A small image classifier, trained from scratch: 1.07M parameters, arch resnet_bottleneck.
Rows from block 3 of a small image classifier, named by matrix and row number. Rows with one number belong to one channel. Each number is 500 + 40 x the weight over its row's rms, rounded and kept within 0 to 999. All counts start at 0. Numbers have three digits each.
After each channel's rows are labels from the 100 images, of 14848, where the channel reaches its highest value: "strongest on" is what is common among them. Only what is clearly more common there than usual is listed. The data: microscope photos of single blood and bone marrow cells.
# convs1: 3x3 conv (model.blocks.3.convs.1.weight, 72x72x3x3, each kernel summed), inputs 0-71
# convs2: expand pointwise conv (model.blocks.3.convs.2.weight, 288x72x1x1, transposed), outputs 0-71

convs1.58:521443455493530427542491362526478562551548483505497504547477433504442480525479483478547481529438474493548496545485485497560475520460492501485463465564574474468454472447537443424482495479531453454464485543503497511474
convs2.58:498512448495542483503523564555509526473486540479511508499476489451525519455499520511462490529544514478465505496534531496486535487432403577479569539558434456541514444497562526475560529552501464497503548462558570477613
strongest on: smear: peripheral blood; cell type: platelet

convs1.18:455558542509520574519498493504520440494430435481540546526537456504497477498470563437509504513529527422532527472501614511584502411539537519550508468494509505466451475518539499479504512533487518525500566540544431529443
convs2.18:474550525459469441497466539446568539554454522547526475522492516521513497459490500520477476523514535483479466510522561468467483445490546528507451476545542500468525453422519450498592510529497467587524469441476597453527
strongest on: smear: peripheral blood; cell type: segmented neutrophil

convs1.0:501538511477548477501480584521516526516394501461485527472482485512468480445487525438522488541505443501499435450492494407466492469492541480528511465440529476477453497514457561476508501538619481472526418482525546458579
convs2.0:498553582516388470544423453527518448464494458495532482534485481462522586523446601545507490472470551465505507481506534439556446552480476527542553518478522470456400513493458498520442426522439511504527454478527501466470
strongest on: cell type: lymphocyte

convs1.13:518548550472506508491493507505479454460408471442519469460475461544520482480459530444504546560509514447499529434516541471465495507550621487579476494452496518553517529515424520520478497509493598539484492507558530497580
convs2.13:506494588487501534481460493446490533482516521565453472608516500500537502511580449488497524492518540435533497550508491437533455500493532471506501513444454478490475584494597480448470509554494473557439466553490535476511
strongest on: cell type: segmented neutrophil; smear: peripheral blood

convs1.49:556489528475505514498491522468518448497455505529532468482503553516538500421512561431470476548480498499456447479469460489463422488533493493402444526456440548533441395511476556516513431537454458517480469474515564524460
convs2.49:470521459435530522438481548501488498490574546513452590523523461468473526477495523449490528516497523517449559549494553516497479503506525547574473513592523508550506524537404485594497468550486555524565455472476538464545
strongest on: smear: peripheral blood; cell type: segmented neutrophil

convs1.38:524476429485537467579507420510524512511521510512483499535589501513471457514451545505545462525454493447519501557507474490502491493495453512489436396547518506477490542401421433478547475464479500527407529502487457535509
convs2.38:572579524497521525455508562534527469485479503475491489516432545505528541389521548476431549452439450494423520549446512474540542518461424514576460557552503484470570587533571430473444507497580513494563454429474513473492
strongest on: smear: peripheral blood

convs1.69:487488513537429520500436468531546455453502518485501465451490593571472473570419465540488502499460515475566503558489490539491459517485505483492519453589463506508498507535367462446500477524505525470566525517469465514462
convs2.69:490490570523468478534559452465530472480397451586519547580475420479501502533491461503506534486540544527474483487488570501471438546555537535492490437479544472506426480527549437471547460515528514458508560494532458558507
strongest on: cell type: segmented neutrophil; smear: peripheral blood

convs1.4:524433506556450579478529493500494461461447473504448457507433533544490421444426544502492491451553551571546535466469460510482481550499497520566472488526544422486572486523543470536405504449494509484485497513516496493478
convs2.4:511532551533543433567482451482439471521551487449498526482525485487463566473509528433486506474483490466492464494483540424553477491493435496516476487473516564506543509418491516582480520452572537512477461463481546559508
strongest on: smear: peripheral blood

convs1.27:468469512478488469563452455569510467480489511436496489557508534505481471512424415476520444501503526513614531474490467521481510465503472510502500445556501505500484537491469473479440553566572563439479572514451486451429
convs2.27:522548546497479473523516590464460547471417575518527476462540495528509434522480518538483443541569518554493471469544411416469526492513455509476493483502470462468454494446392433523492484551466438537417426525511491528527
strongest on: cell type: segmented neutrophil

convs1.56:514531553513583580519500482505570463461485545551561491496513494572439507499509500496492461478507537524487528399557545535535568528524544512497554524509518557565554480521589501531564531465535536463551486555485491488495
convs2.56:521595467571449521500518490474433559491464546513494456498520413516584502492521506532456460441494491501599497517553510557505460539520453439563562486476475544502454449510508532504488541471506529489453458445403551521558
strongest on: cell type: lymphocyte

convs1.68:521501537549501427471505568553433480475428502520540512442495533466469503551452534471543466465403512539557524493539508521522427419501529473430511487556443498556462525462537440466479543527441516500500503548486533471514
convs2.68:407473512529546514516505477581530426515427527476538551514494489470458524486521402519509467438468499496571526510571549497484538530436475550504442492496512542465530514474491479492500466476543523497502515494497544460505
strongest on: smear: peripheral blood; cell type: segmented neutrophil

convs1.1:506520489550433557466548500500556484484467490464533517537529477449485479516555527502520503482486463487505624463483546518499586532562502529511524514461406484470570492514533560480477499471574560435510582494444480482515
convs2.1:527537446464509513488540555490454556479533502500432530466400505503436455530553521525480536567523503523454547520565487469465453482483484476509413478481478493420519511488492556482468475514531526480548398561488447539449
strongest on: cell type: lymphocyte

convs1.14:543552523493526458410475501490465504575478467489519479513464410536466508531527576500479465520508445468452431536471514535496461467520476528484463530538446497600546455577448490490525441472446534489491528574522518489552
convs2.14:468475422496509502453506435517430491495507507514380542523519498501526496512451470462523497522418487433495542517497533486518484496457544579507526477498508448478528413524487511501399470519528542529445479491480531523484
strongest on: cell type: lymphocyte

convs1.34:468485465441513497531517572441469512464403448492507461497467475503439531485512482436456466449371475440504546473499537507471499497456525538451544513477527477466477468578503472478442504532460429469483542533480525442482
convs2.34:491559510456519575576507485436508450505487517540519457477475513502487493521514525507523493448499510493431540530568443560504504473555473418518444499517493496509499572554493564456555487450528443479507519443517502412486
strongest on: cell type: segmented neutrophil; cell type: erythroblast

convs1.11:535509499570481476461559438478489504540549551529490500556530493457518518481571506492494515571405519513480492544488507476584476492537545463423480480516552404456431489442438504517477509553511466457500455542502474558529
convs2.11:549480509482514482540439520538434499464493454497491502529509406513523508501571417529460468458514548458523469540506528539494511515472526479523466541546474422453553534575556455440544506482423552508507540414490449464557
strongest on: smear: peripheral blood; cell type: segmented neutrophil

convs1.8:405438499521460481536511534502439465484575487541530470401523418497536546425532474546541539477459474482518417524492552578531521561480472557487508504503503545521478474520423445532534481510498472516485451482475495507504
convs2.8:511450504489510493509548431565495548492510537451595460456487478533465517475528474408527524499533528485517458507555513492495533486565517582460516479455474484630490472498548497440444515564504509502504475507525538546467
strongest on: smear: peripheral blood