Rows from block 5 of a small image classifier, named by matrix and row number. Rows with one number belong to one channel. Each number is 500 + 50 x the weight over its row's rms, rounded and kept within 0 to 999. All counts start at 0. Numbers have three digits each.
After each channel's rows are labels from the 100 images, of 14848, where the channel reaches its highest value: "top examples" is what is common among them; "place" is the part of the image that holds the peak. Only what is clearly more common there than usual is listed. The data: microscope photos of single blood and bone marrow cells.
# convs1: 3x3 conv, stride 2 (model.blocks.5.convs.1.weight, 104x104x3x3, each kernel summed), inputs 0-103
# convs2: expand pointwise conv (model.blocks.5.convs.2.weight, 432x104x1x1, transposed), outputs 0-215

convs1.22:499536526492465421515468570415439505443565487544468598535483515467320603484474466457573447466534559442478443500523525464584508424453494555534514544540498510507616542478567521542598496467461437519552534485519461439539558464539436575493401390509533556486480575507470474544478496466496532428564465501490514514496534
convs2.22:451441495490471523522423520566545508424549509517412496464384478433493546493511469474478453512532467528564481507449492434483562542570437430444499385525471479454411482535518496513526460469449514564495562477390405611399469462533447599512522488449472487451481466493512470471522466517526502465422433373456486518448513483511475504445499537583517532465513509501565514554515598422493550588532496437484472534646455476511493538424485498423490494514563469459436563485439489509553500544484538471516531585521495427440536502513589574440414428542599427535478562422488424439511543465612559501405471457534451459496543421528497367487555605540479518578523496549395462
top examples: cell type: segmented neutrophil
place: centre

convs1.1:547600516426540518437541507563459548566554550407568595498500432507512529549540484436502496550590556518580497491505504545638496577483462509540556511508546567561487425577567550582422517516597532534463515607505530538498577493507604535500559518520476513491550552450437508571507564524515543455543492488563519534520510
convs2.1:512421577547563540478601521452478515461488492464553436476570516465388494522492593455524523500532536448581466447469505472517428484456477503476456488399413539456451555500525467485473427374436482569553515447534479522473470464544547525497551521453497479527457453495542510501426510485538476482499485477526381556517545477498409495602524532556424474612543574473512632452477473503580521523456547547430461465432526481459466412512442481435523507442463487467470519498436489533504472536407553593386547437570426418402392577466508480511559511469484468517554418552523416434417508465482485528476495478539465593452453598549562419513425358474396496474404499465405508
top examples: smear: peripheral blood; cell type: platelet
place: centre

convs1.27:502438462531444435416502491461552524592425533439526425458439539514519369451516433589480503504388426517435500519466479569397576477485597510466465533554467479543496547450478501502509549523482597421442530515529501570458481479441456491451491496594467464511478504508467537475478554471387444487446395505538565532543465
convs2.27:608450523425535521494506471510577485524540527493583446547566500498525536517483566547518588455405479451472489489530523464504502470446466630505530523533391393515543476478530548538484618444419374525457617529501491435487523572552570548467477586469462485533503466481464422499442525529409517416484519490500485509567462517554443512541547533543486509511476429454414503503558449516554565399409509514482447507465564495406403565540531585555404435394499435560421301481454477544541462561536455428503522512511515548434570486477492498476431410484460425570497513493564456524429445483487518525495474464524486543539419496558537452554541506409493552488506530512569494
top examples: cell type: artefact
place: centre

convs1.48:516454516519501566433367446513469485509488523505494438532435500456369449490593411573528439469535554422422438540482445505365559440392427496492522509515425497449471444488514524545466596402558523518477505503468453484477485495541533451517410533509466532539530463514479483502479483537399518469586427482471541505464445
convs2.48:583550508451551610530442489566546425475450514555511477577415571546571488440480532491513579501524496437515477558566538499441525535408453427426412572475515522535426481478498573446380522510515558531382582494489546546514536524548430375416549543530429567529507584474437438593488469438435452494533533430497466474480521550510519434492530523482555470494487496481521496525500518598540485477473515482506587374521487482560520516462515480493479495575551536479504473462528514451504448473537525495524480494480552575522508499407550449503547549345543511434537485520538513554516537490604491500555538504483569492530541561452557443465483474665459539523420449475456521
top examples: cell type: artefact
place: centre

convs1.40:440529477492481533577453447505615537509495568563520525543463437527496403526444503455398477486518444441436418565502481501470492494468464455392473487484500507543430527535501502608393473458495538544527478490491496485452590409527498467582527423548465574579464482519587537514438452477430489535542523365410496522537520
convs2.40:541398480458538469508551449508522415450497463559542517455543502554525533499511544462507439504398477521413472486503502494413519544511512568476466418482514502493541467526409540465510425509481493510530486500435540485524485463504553517496492612596502415412517576473394474447548513495516558431515411581500446558518463497508459520488568478468491528486492490501475498428442584578528509509379521573574435412508552436475499497476488546549494551464528490479464475496566517544442560361538621489548433480561495433417416470638449520431532538473536620535541542464486513509561482537561538435445394529561517539491399438525534427386519514509528540511525449429509456
top examples: smear: peripheral blood
place: top centre

convs1.100:593434420449509449494490545527551563486544502448424438498536468473551609527509555624513516531491472573552532496475511528436497513473565534444492530583527513555441538595501467560369518554470522436543510550524564505529440538403539516470451509472436556579556451526552567577545544542524481588577496534516504532459568
convs2.100:546546430489563563522553539525462493451509537579544522490513548439486558408485504505597504438540562516465476364530463557479524514544451520506481475484607539548518462514479567504483494496506554503499531459518563492481535556543473490534474423516466482535437497523496503492448469454418534466465504568510515600521489456521468473466519524461464511442444459493421437484559536488396572575515592517496514532554500509557564624481503484487482582522460519497497450607445486509479454564515593550502558482530507531404482536546517437450390515463497461515434475450600486440504446494453486535490535606603584523514514480557511524538502430457566458521571515597472450
top examples: cell type: lymphocyte
place: centre

convs1.78:517476431605463484464509495508610549598441554397478457452483558576464572493444508549501444455455490486562498594488534578535519468473442485486478437589554578541532486558458401494479473521627585436514458514566506512420527544440572453534458599501507445497493488450435531516462503505485507474432486511529516425534436
convs2.78:476459435471467438487452463536464572573556417467520497513456556444490508566476596497487607487443488540451512512510508417517541510506502447436470366528500562461524432477539466508598510529415431529571547498524459503506518521393440504440573410538409511550494495457510520607422441564428475434415509533489423565557482519495494509515395559509503500506552501490591382537497525428418553529511478531488400559517430525453390577443483541502522541444482573458510589468502506497440505608437548436494453422574404554558579536487539482587481520439587566472446491523389531409577554452518456441519489508474425502513446556391473544598524460463467530537486483452566432
top examples: cell type: artefact
place: centre

convs1.102:516492422532569441526529456441564535471463587406462507407497523569531463464484548495423506573543513492467483485500499606524534530577462431360520527353470547528473487492477515508428487504605521435516566483536498461393505509418547492451482571542472540514455538475460584547520548468549525464499550435577537497522562
convs2.102:430499481532501421448517381550389517524524484496532542634528358498414461456514499442449493551522426460418510387618517576496508498507534490519503553538552436425504494589561535500565561491486534515494496560501453480498456385569378499583433426413460501427540427534482490438505572574482480408451566588533490492442513460656521507572473491453415508397547473525443450453495447456552503502537572475513474442492486508501577542479525529421462495480458536488507651524604491459520478524486408428560524470507515549465557583471499578477535531478565431523520441513453529450556545581548460511470581429534436530518472451488472469506444499496501474553488511513487487
top examples: smear: peripheral blood; cell type: platelet
place: centre

convs1.6:462491522522406440448465598526502436430545409505484564440541508439561463574544418453518546451470507548489502506446500565546457441477494492547458435488601460535490529451462475503464483476527600556586413376500424402550442537511492413412433441539493464518456509499490526474521549545464509480433535470530455410459531
convs2.6:575517585511452530521516514526471472486512411531597508444449589494508453499529520547521510537472391415454446475573513469509673501557442376455614549482433437473586512538475465525531615450436526565523584566503478544325505423536541495484482510503479445564497439545557469535516413418547437582575579534517480509589415530527550574437542439540486533537494511493438507470506537462533479465516532498551420518509457586498451606461477481485579475483562406456496550543532581459428612537511543449497480540452473535538433561507454430485472463512533492470527398555546552571544476528396467580585482520499504508536456484526502472450550560483577411523522555478566504
top examples: cell type: lymphocyte
place: centre

convs1.99:470591507456447510478422538424381441432478463566461481503338515492455426447470455577512513526489531483459473473547470451512486506468497508523564488390480393481571501485467454442564534500485523559513512506481477425558522451589543473485515492532576409486436507463480444523479402518475462583496463418529438459482598
convs2.99:517600454499539516439451478511526451446434510505483591474547481447460533464543501578581448517455489477459545517522423465532501451569559466528556563499442457594547538460433461492624585533491462438389482393494490585620456521480561445500419523641505470530545552588492461550536559508448602495430389416516471477430457500515525471413420466586457443555503471404565484497500538519440541500520522585488546487561480517497474509414523605521541395510485471458518519647465491516521535570542491519417589545574417496488449446524543471508543540535534440457544508491515649507533451540565511495493492480515533520545491565493495503434573429460530458521483521491428503
top examples: smear: peripheral blood; cell type: segmented neutrophil
place: centre

convs1.89:523457429407491466491487464429507470491520509540488527552556455475502467491558592624524544546549514432499492448574524537449485510493483460496487418471545563437454473407523462470433415496516460376580456478410628485522503527456443482413525519409569475547521447484565401458486496499496567522547501499572433482500572
convs2.89:415537413498439512466558400524533474438445446538385559440492514439492447531517513509489488508526511456603520453445426537448465464489523513505496526551467488449438478504518412505505546497503472502481529502503495458545443513430534394515607490432500420527519333440511556450479471552502456474468519445514481455515463523494433342431415542518532519459457490493534492513418488543422515550552456464480515497481533533511579424479456508586531565585555574508427553530498414494517547503515525551538545554489475485536488484399472429546561557449465500524468452457551561538461467605513547525570494460527523495471449573595493482515383585535479544488445458477503543
top examples: cell type: lymphocyte
place: centre

convs1.55:549472441507507483547521527519479530464480543478469517485490531466494529543461448626611518554456502485465498459438461485540500445465495456534467507573643491412572560518575380530561572547501479440561408407497476501446489505432418482528450558488452441543459505480486539460602427566413427498478498595500475486478550
convs2.55:530427555539466488543507481603519444536477531536545512481488463528461550500496545434523504505586535432487375444586568522573481551519565504485525430581430573454487499480562619520489545468492451532491584544532544509555529482516611559390550591454483483443472474473436476548478530423508453615582378496438437476530597460500523449475533563434547528362474512436487542548426489542554484452579587504485489513440537489441468493505567444461417507489530463493420506457517463451427578501521489541515504581511575446449462555528491440516517442544501546395511524394506578533544489522488500490595582465511521534486433548519451498560449542443469467552448467482505517
top examples: cell type: lymphocyte
place: centre

convs1.83:516554554496556503573471497539460401440536524560481615526530385427450492532506474571487506503540547478462588495549545556546529561480506487527452513489519501507535551488543487529466474502490513574512509423426476436431521417536657581443468546376551483518514581501554468482479505550574437535419491440576486457560476
convs2.83:516492433519557457449493598518511441552494435495420559469558500442448482489431416495491482513551583449444458509539512519518459500515459526496417394514486428506448519459433496586418500483548475489429497551463544506517414522446633461444530529524536492440527581480518446511457469474425564528517482433576491441513438436504458430470447576587579521506522513427459530496516496458501451546501468546480509487465523471601467461528467522384475438526405501418445554481551515599460448450505498554500574549491500489517492505492452476506460540477570464527539495470462503467430419458560474424500496563491491464452612537468462629525492509436388472447489543503491587
top examples: smear: peripheral blood; cell type: segmented neutrophil
place: centre

convs1.37:525481574481516495539407503494499478467614545479533541543434469484466459501477370512470512587471592462576487508599540493543541502531508435569525488487498569492486437527544459489460489471508563481515499500431575533496459510552459519586564506503503402514463679476448526519419534587536546504544530521525520397593440
convs2.37:543576476522535474516524524482557550465585521415499482464529498415379592528569493483567542412516537563406497564528516458559546619482553509464533473510504472488446420655544505534497413478430444536497558609442458521510423469513469555521534548436453508506518447471452524545460478497530475507484530467470501627505414353401561514579537531562487553432458566450466514500444499509513477452493640435448443496528505452556470446483489509494562500422429513493529515474439493499400497519560523486393574483492455521502459474535451599443539536532611564450377462459479516547514555499497491433411531555498503449480481519515512601498546566503480383509449518465453455
top examples: smear: peripheral blood; cell type: segmented neutrophil
place: centre

convs1.66:584471479473414566396494473466535412521522463454613478495585455393424477520533433441535472373473500515437389531543483516554505415507512445469474457477481546516349476579494487558437466438484497439485403488564435469470444473523527491570538519531504525516477484513472503523558532439485551513550448431477491507472491
convs2.66:434523488456455603485512462521495524511429540457556498473515519505524489557483524552440546426549478504520490462580492427532575524510406423521618589444505527521505538553409467557513541460445588531504470503623521500478478569423542446533443504462434552441531557450560587492524621502453525505432515499551509595538591507556470536499582520579424557497453547503577494428520458524560503476431574547538655569482510533473636513443534486456586515443595521376356514459542498526432546501485496594559504539505538545520597556544479561582492512511518458420532515505511498458448553496506610435446498473475455496611461486452528588488512451482531608439445507503425482
top examples: cell type: artefact
place: middle right

convs1.23:506529520349553459519461489502515504509466475573625604419552513525598481493460448473526482559434531481482546511490517494619481475538409453562497506492488502435607490429529454507530547500446539613474426519447514515473521484628439542530537557462495479455385521506427466492481442556527483506568519522520537438506482
convs2.23:500531492442620528479496439548494354465504462462533478458549524476423587421532540468468482515504465449470490409447430465456565447487515389500491505506540519584582459484465478457676471481554378438483523472357643537546443441457459543510454406434582529497476429530448495535480553461453477440436517466504518502508448499517451433443478469558456529561557508496538469529522531566541532579535519507498512470425491480480474485426574481459498445386447531339560459589474520491465493566515506469388505564480473511483515481477517496480510556531518578528595526507493454505508490536453419478470422501529524451533487420582510454524447465568474463385428483470479497
top examples: smear: peripheral blood; cell type: segmented neutrophil
place: centre

convs1.61:476582596560475541461503464484468467603481567418539524511503512542478428511503521501478511453500513496448586584504548575535598477543456587483540489562381529630412418483570544535399508530540569475512454527518506500524542505534500577490532603540516435554493515481501525561570488473597454474449478464525494500573441
convs2.61:534513479520412513492437542412530516442450568450509474494437496543563500564477447492555439566519468463444468431574531484479526494523484564495380451454553506457596531462515393544507494535509490486473488554520507524521492486563469460461462499437455494501449529468446455579574522492523550517498466481549489568473403523466467479561559425446449493511413493495572423543436446440536523571475486587426427485486457527472407502477526430442608383533508473513568426525438442523462616544451482554429474510476398532530469560421623459476383453486485493471443463499485484531399502475455493532507499501515421469447513492406528504417407599494612452509404514526474397
top examples: smear: peripheral blood; cell type: platelet
place: centre

convs1.0:456562452546487454445598532445506422478443548434566442542535514479522508484473496449434502461495488399481601564419471414579487491467534538458510438534425444489427630430463480515498567463507471614417509502510512532473445450548510522556541499503501598566506446503428548412517472491506521405562451480508508442481551
convs2.0:492477565506500508444475536470509589609481500426447483498430564497545521555447519456620490470403502441430547526450417513492532463451467480469585533468498450547479536462447455497511509539534474451509466593553488489547495541600512518541496441518380472415531553519533579480475470556526450542524499486551483367533386411449502485552528563473558528538475526462507597460389446480543512540535528471502485557547534579427517409574549433450461430568542399511478536524531548487474510429531540407632551458454512540428574461547511494479472467450543510576486586508545483498484466438441462463481483449473555505529515530507492516473517547527545559524571428493534551
top examples: cell type: segmented neutrophil
place: middle right

convs1.72:603608530507593462482551510433511443589576522407543478503539526537474508516535491463479472590525495509550597470465535484555538475496446485512508619456476403565502511504525476525449508463518578495534468492402558534453549423430512506531420498458524490405468525475430459465508458502518460487455545407626450464590537
convs2.72:408515481481515477559516492468491503533475473534524528599475422513409459615499557477514483530384517438552530573487573463476475457452492401488378492529565501543435494475531551469532482433398598477553451500476502592444464525467499533483439541498537515587531431606541518479451513595485486545526475559571458556517513517490478493456479496468533458459517452466421579566516476595551416578480436515431492506580513489484550539570623468450543506426546605538567547457523534493502539522471529507510618467575526508501459499478483439505613498441494416429578478538569509463563530584500449604487524458527575483423541538443541544414466515472518448426433508415454532
top examples: smear: peripheral blood
place: centre

convs1.42:500457464536448427461538634482491564449473466479575469460467527490553482534444502483540531467488462451512505489505426511432570553398413618550470514587499457456563499553457484520422587520453455599505520486495550451464532548518456533496446497415539584501524426574496465456497608524498476614493542536452425441497455
convs2.42:430549546421502531565518431461468508491547562578643456457539536430544592601439408486508471514526561503498544469561520453544451379573561486465500434587551473521449513580440616527557455596491499471505502457589523460537465413516510558521523442534532423526510502589514475488527534563558448499622441492534501452575436465471525505599481504493510571506534434534451452458538474489465583503443527466504490520418446566496527417503481583490579477457567577607476544565437440519496492460586497480568488493563494550507515379535450486442457504533604441552546527505564477473411537557445514423430624505519541398477569545491551422550439522549495465492480505517493449
top examples: cell type: lymphocyte
place: centre

convs1.9:430378513488515495406514445480461447477461511532481515454499512476476542468549520539561526471478538527500444391443415548509471412546435553512471454469524582453476521537476436526547483547476456490515492528474566461378404610500467470522493427532536455555487460367430394477521548538535461504530433538481459477391554
convs2.9:552528498606541420567498525492525419462574542517596420533491551518511455441565462562506528540533409527467472485528530608566462405580495640478539520610507596472509548512606469574533495485504528570552458594547449462439486450528533575524543467454411505446579534482581483412431486573557482516603472491561502435514521516436431504569520538484531485504501492554579490457555469445485513494483501484433487496550519506465481513545534483481435498480475448453542557383476549543506528554496470515486502440540542501505509414457482499546557541503496451497502385503485512452541524497575478547487538569517498498512523464534470530506499558446485519565388453488464442
top examples: cell type: lymphocyte
place: centre; bottom centre

convs1.81:480474541579543514468478545536464526475525528493509493463479494401499527570549488516430392510467450487380516520405535576498574424482492564525425416577464505394411519480442425514493473377499512449492468517516485490483520585575491555535461421499479519573463468518502590437341553538479510524449512493522516482466505
convs2.81:460466488420391517474610518492483407620511512564396526528500424505449593410520417565493504430563557513607502529534509544577480431496531432494497489485470508522418498435549602513463462529583523403494451453519419563539458435518518613492518579480509457457509541511445517455458480571410529483499475454586561413552553597517487534570537413457566547539453520504451546553487559498467571559515465496473553452538538461491494568489514552553472477488465510484567388451541498587453532454533619474492523542493590542520408552623443502448565488549538531395411520526476516462578456568384548473487497493565455407448501528512563475495454439509568506521482499379564510
top examples: cell type: artefact
place: centre

convs1.32:473622488468522518592461484442457518474526519491473611431512472553467525475515499474496439567506480565652467569526553543555539533540451459475453556539377461456503502472574505424527479482519512514487494566472476496498458545375476537587541598581556436504402515473491505425557493476512506500577431465491533560554540
convs2.32:495457514508525457498570484410454566446540505456481523372513665460469458506485424541478449484558473536512438424474433519520456505517571548577451504486453464435585463595402467521527534439568482530473449537556568510521538515484500506467446590495454476441549497485407494620479498395535451467504476559498493548598466519343473395428558532427470525545497455490471472481545473429535619548501424535481465389554542481458517463510606531420461550448461442482428465531504397418532486515445495508459429445581485491551531549509540565460509499535530486478416400448501529482530480517441451473529513511508518433488529410542507459556441513511482392453517399538527511
top examples: smear: peripheral blood; cell type: platelet
place: centre

convs1.43:499519560460479533424428542555592387476478467463500497419412484477545453452580432450412535514460460456438489575580506577478441523488579510569531505510510577538458439460445507466567509430420560518516512506520526500589473476548447544464529474543508567479514571425495486483533543503547523653473457564430533453513449
convs2.43:576492507453555416502526417511460569529504522416432589495506476618520478496472550533498401399514504532593506562456481514510498462564446474450444579514541475524470534649462454470541509439483489575462491506458543459464438615472556505488546441507404500516502452480531523558523489556530431465537516485524449616502460555488461488540493541493561517529523482478524557476527470475503592588546498441467471508585564391513507570497525462501528503520496427508435551492606444495536524530537454439503483479471497394394492558461546443531498584359466550615442566457425548544454529476530524436482503571507509573485486449500440477456399474523456476534520544458457492
top examples: cell type: segmented neutrophil
place: centre

convs1.63:532537532532548534543519453439509527422403579487532399528542496453446507533485581456459397503472452465512421474547525548588622538558514443473516535531552434591428533457540484559478479561467575522448613465513569489599487519431436513544504486540534449541535515473516558627583459479516513470490450459484521467508521
convs2.63:523571481476439539505452458501543533552525530420479533486599518586573595443447500564527524492557477627525527577569477514623420502475447535548505404446468510456440485396559450467435518542475460473452570433460455458446412531543534486498548504542476503469512485470536401506526526405451567551556486514510507612583491580427493441510506487528461369436559476398487464509489531519503469546485482521541501527463504440481475458541514466428428500483500526504477503487432496454477465610547448457487564410419495489498577535523520477394502440452422466501509460520516554595518525498456507461466544514478482628468518522453471541440479561498521451333538484519436522
top examples: cell type: lymphocyte
place: centre

convs1.67:553496453449551533398477509485487471453464538508478518566564463504546485524523549465444665474539521518487426534464595466427459483603493501473507488542501549415513473493536492462475477593501419392597466461511513473500569497552526392481504537565514446554564517448528487607487494516347487499453496470532453556457483
convs2.67:543560506480517567505570505563513386440521400574503372503378508433563551524582490485485524482481415524468550539492511604414542555538454568561538441461471545462528506545485389467525421538544593436533455518539469498606560414551409567545486560400503454472524486401477498476468520583517522443436532538371438486500515459530564465406455493452505573415421535547479549379515517484482499409495474563456441568483434537463498467496407490565502477520450514467413420577413532535431534549539520518480470480470401529497522476518500499510550523532445508450534532393489498496518501466468297538585516533509409492483565422416468550445464514435467505521505533554485542
top examples: cell type: lymphocyte
place: centre

convs1.93:525519521428487518611488479464480521508515477506516467511478643425481459354474431575494490487528575624447596422509484410456454515496522477521507475493542464505510417597558450474487484358481521522548531561477519506557450474471552558530438478448448507449507564482495428491505490519469554486500514439526394552492559
convs2.93:468489559523616505521551548506527439494458532452505527516434472476541496421397534487552508590515454509496520467564490523533530479464524426662513560556510496477472459461621604420514447538426490513568484504434531489439488587441538521497463491539553473433499398514561530564487489451530457414511526562544470545513452591582465484366510526514533530452489529443511561522565595503433512516507516566536522560499476451534496526452534512529570461467476495490555577462488569582472408581534405439517428558509487475596519475475453406588567504517567567490461497477462527589508446488438545428378512580503543433465444530546462577594445524492458496525567467430517452
top examples: smear: peripheral blood
place: centre

convs1.10:441560456505580533520459448388430500425463460522458522504523509462473491476517576473545429576565501488547574497546499495591543632428434440565518554469521539545566493588474506446524527504481466440493514506512457550570525469584529581462564520546526551517486513498514464515497463537473631577482528471592368541462522
convs2.10:486479548512537491518550485474502492545429419485482539559540578409496563514389487539533474417497539616463492396513427546575510487464512505569505423505540489465525561542597322490567373403533517487605590510559522499511518494446504491473536394543496475512532448450503427589545506535498503432424474546579469523391501493514424511475502478459563502529499496486512467508473470486459458572552533490417432473515507520562595467483572496422483498503522455450421517559494441558579582561501539532526523481520529527479507546451461560505392483530474458531478474540527483488458464547511495579548506416519540502504495487480528594509576381410418569449433606449514527
top examples: smear: peripheral blood
place: centre

convs1.95:503495590481505429387526496529506441559513527419492490495529535579518482435522419518350559559524430524515462556522517506518482583525509497494507482491486533585448343454455528436474465507457488493517533503515561485428477445545576492465528616492511451636550472514490478523562571431489537498458523534444429540442441
convs2.95:581617510499481589433446446493502519494484551526601472458538536512451336453454458468490576465433504502592458549549556465482590511458339506497493482594415526492579440564440525411643552578538443457494486564491483448562583565455537435503493441532457539560523536496423525544506543473536518577438520427519543541475446539510504497448403506500541511422500498532485394533434395454539529507486598469514483516462412534403467446565540568527472479478512557489490529472491557468497557525485464564568529470504423475456436432474558524518447565539605458522427532419592526416563499542546563522499443549520531576526489495560398482510508461523485541362527581442420538
top examples: smear: peripheral blood
place: middle right

convs1.20:456451579450533539480427508473427427515441533481462528562474486482471518496566399489560527497402511523572435465503532490382447443494539542492482416575522531606446469502497476510430429460504583426550411568438499489520443513439499473535480501522499538515572512567530427559493494544475480572444517498415552386458411
convs2.20:496492566553533453424532455482480547477500426504601537466518513508457485497511435555591413375499453553546520537553550599467469569458480545600425452505532486559534455486489527517421523509498538471566508460516510543470517475471519339525527527603489508500486445611478481565553537537425456524592480585527487494427555492532479535512500539437577481486491506501488458572538548507540506492581491526567564507499471564440425428535523481473542589479543507531645506501537492490509485524555505510481492537496461530478629433584562585431459515542477516391477488436485460505507511441452504611404532525519446405508477518542472476443435585414565507471552551519509530
top examples: cell type: segmented neutrophil
place: centre

convs1.12:531537511526563494497492442480531529400563529439491575384485501498532490541473401419546387558580594528591530489530467509494444519589459394528485520492494529546591522515467573498463446476606565535444502538525476513464539498562528473483530602485476483512498572479441500462554483563528546415499547384492531488510424
convs2.12:448516582464486463469523514472565377492495483507546522563508524512469402430444441539552481504602471502507479495426534577559542464468504549511524523562554509500527539513578473534453528435458512505428429515529620490482365519436508534509438503556431479486516433512512433554406497480479514573611464421472482583421488524541456491582506529514439473410496488459538527438488499436536511543525450543524506476487412459557444454543476566522514612526499528549470495529528468376500513526488452426504514569586453525535450450450486508401471519483540569559458441436435507588465459407474569515514390532511542483472559528438354502521326510448522561583525436583416429
top examples: smear: peripheral blood
place: centre

convs1.39:462588559445471580583508515543422470507443541436526436516545509443529540496520466406488538601515535514496462478586416448594522522463565510484588541443494569432571561487560552481526564505574503593432534589545479521520511469490488597538527459490479493491533583520501506489422559450500509430612544531581463500536465
convs2.39:550455574517484525531531478435510645468531478494528494560479490514493462512542474591531492530510534453456497492460516494559494483591497558421482509364540527512467524532519555456428436433523551457577388455525482515538535463486572465487475519495499417446408493521520489458520426540529505447539516499392556531504486475526512513567551475466488498466474537533407457421430563525406610418592508476505503456439425531501531496462594466520523471392478509543470463551399520513437459444489504556490567452459554576455503489491546432607343499513521417512508454411511443508582452463498429501567484445483595553470503557456491406457546502550540614586443574526529530
top examples: smear: peripheral blood; cell type: segmented neutrophil
place: centre

convs1.71:415438540575527510440488482509572443529499565414501380490552513477458508613510460436466470485490451526465515496497430608519494483485541583484411552602592529542431508477516427516430610511512508474450418448518543459502492568534418474555523563470527502446534437445421567470502501471441543590482457467454492476533465
convs2.71:557479504476518451492441421479532555479526488464497478470549481459466409480459521495495554495492461499438425525458462485447553463554605530394639436530498453593566519515474423547444476573475408455493476505613456523450541484461555585624566415487492448496408501536476508573536543517368458507507560527566456448561414515511552563513450567387528515524477572496440480481478492591561509495543570444607411471526463489446597453549423531539441496439452497482478548499550553552549444431581500456523523425527427503522473468561549429483439515426554511490560504506466559461461543428517441468543499529453550497517514454516586461578566501539500502536517568442456434
top examples: cell type: artefact
place: centre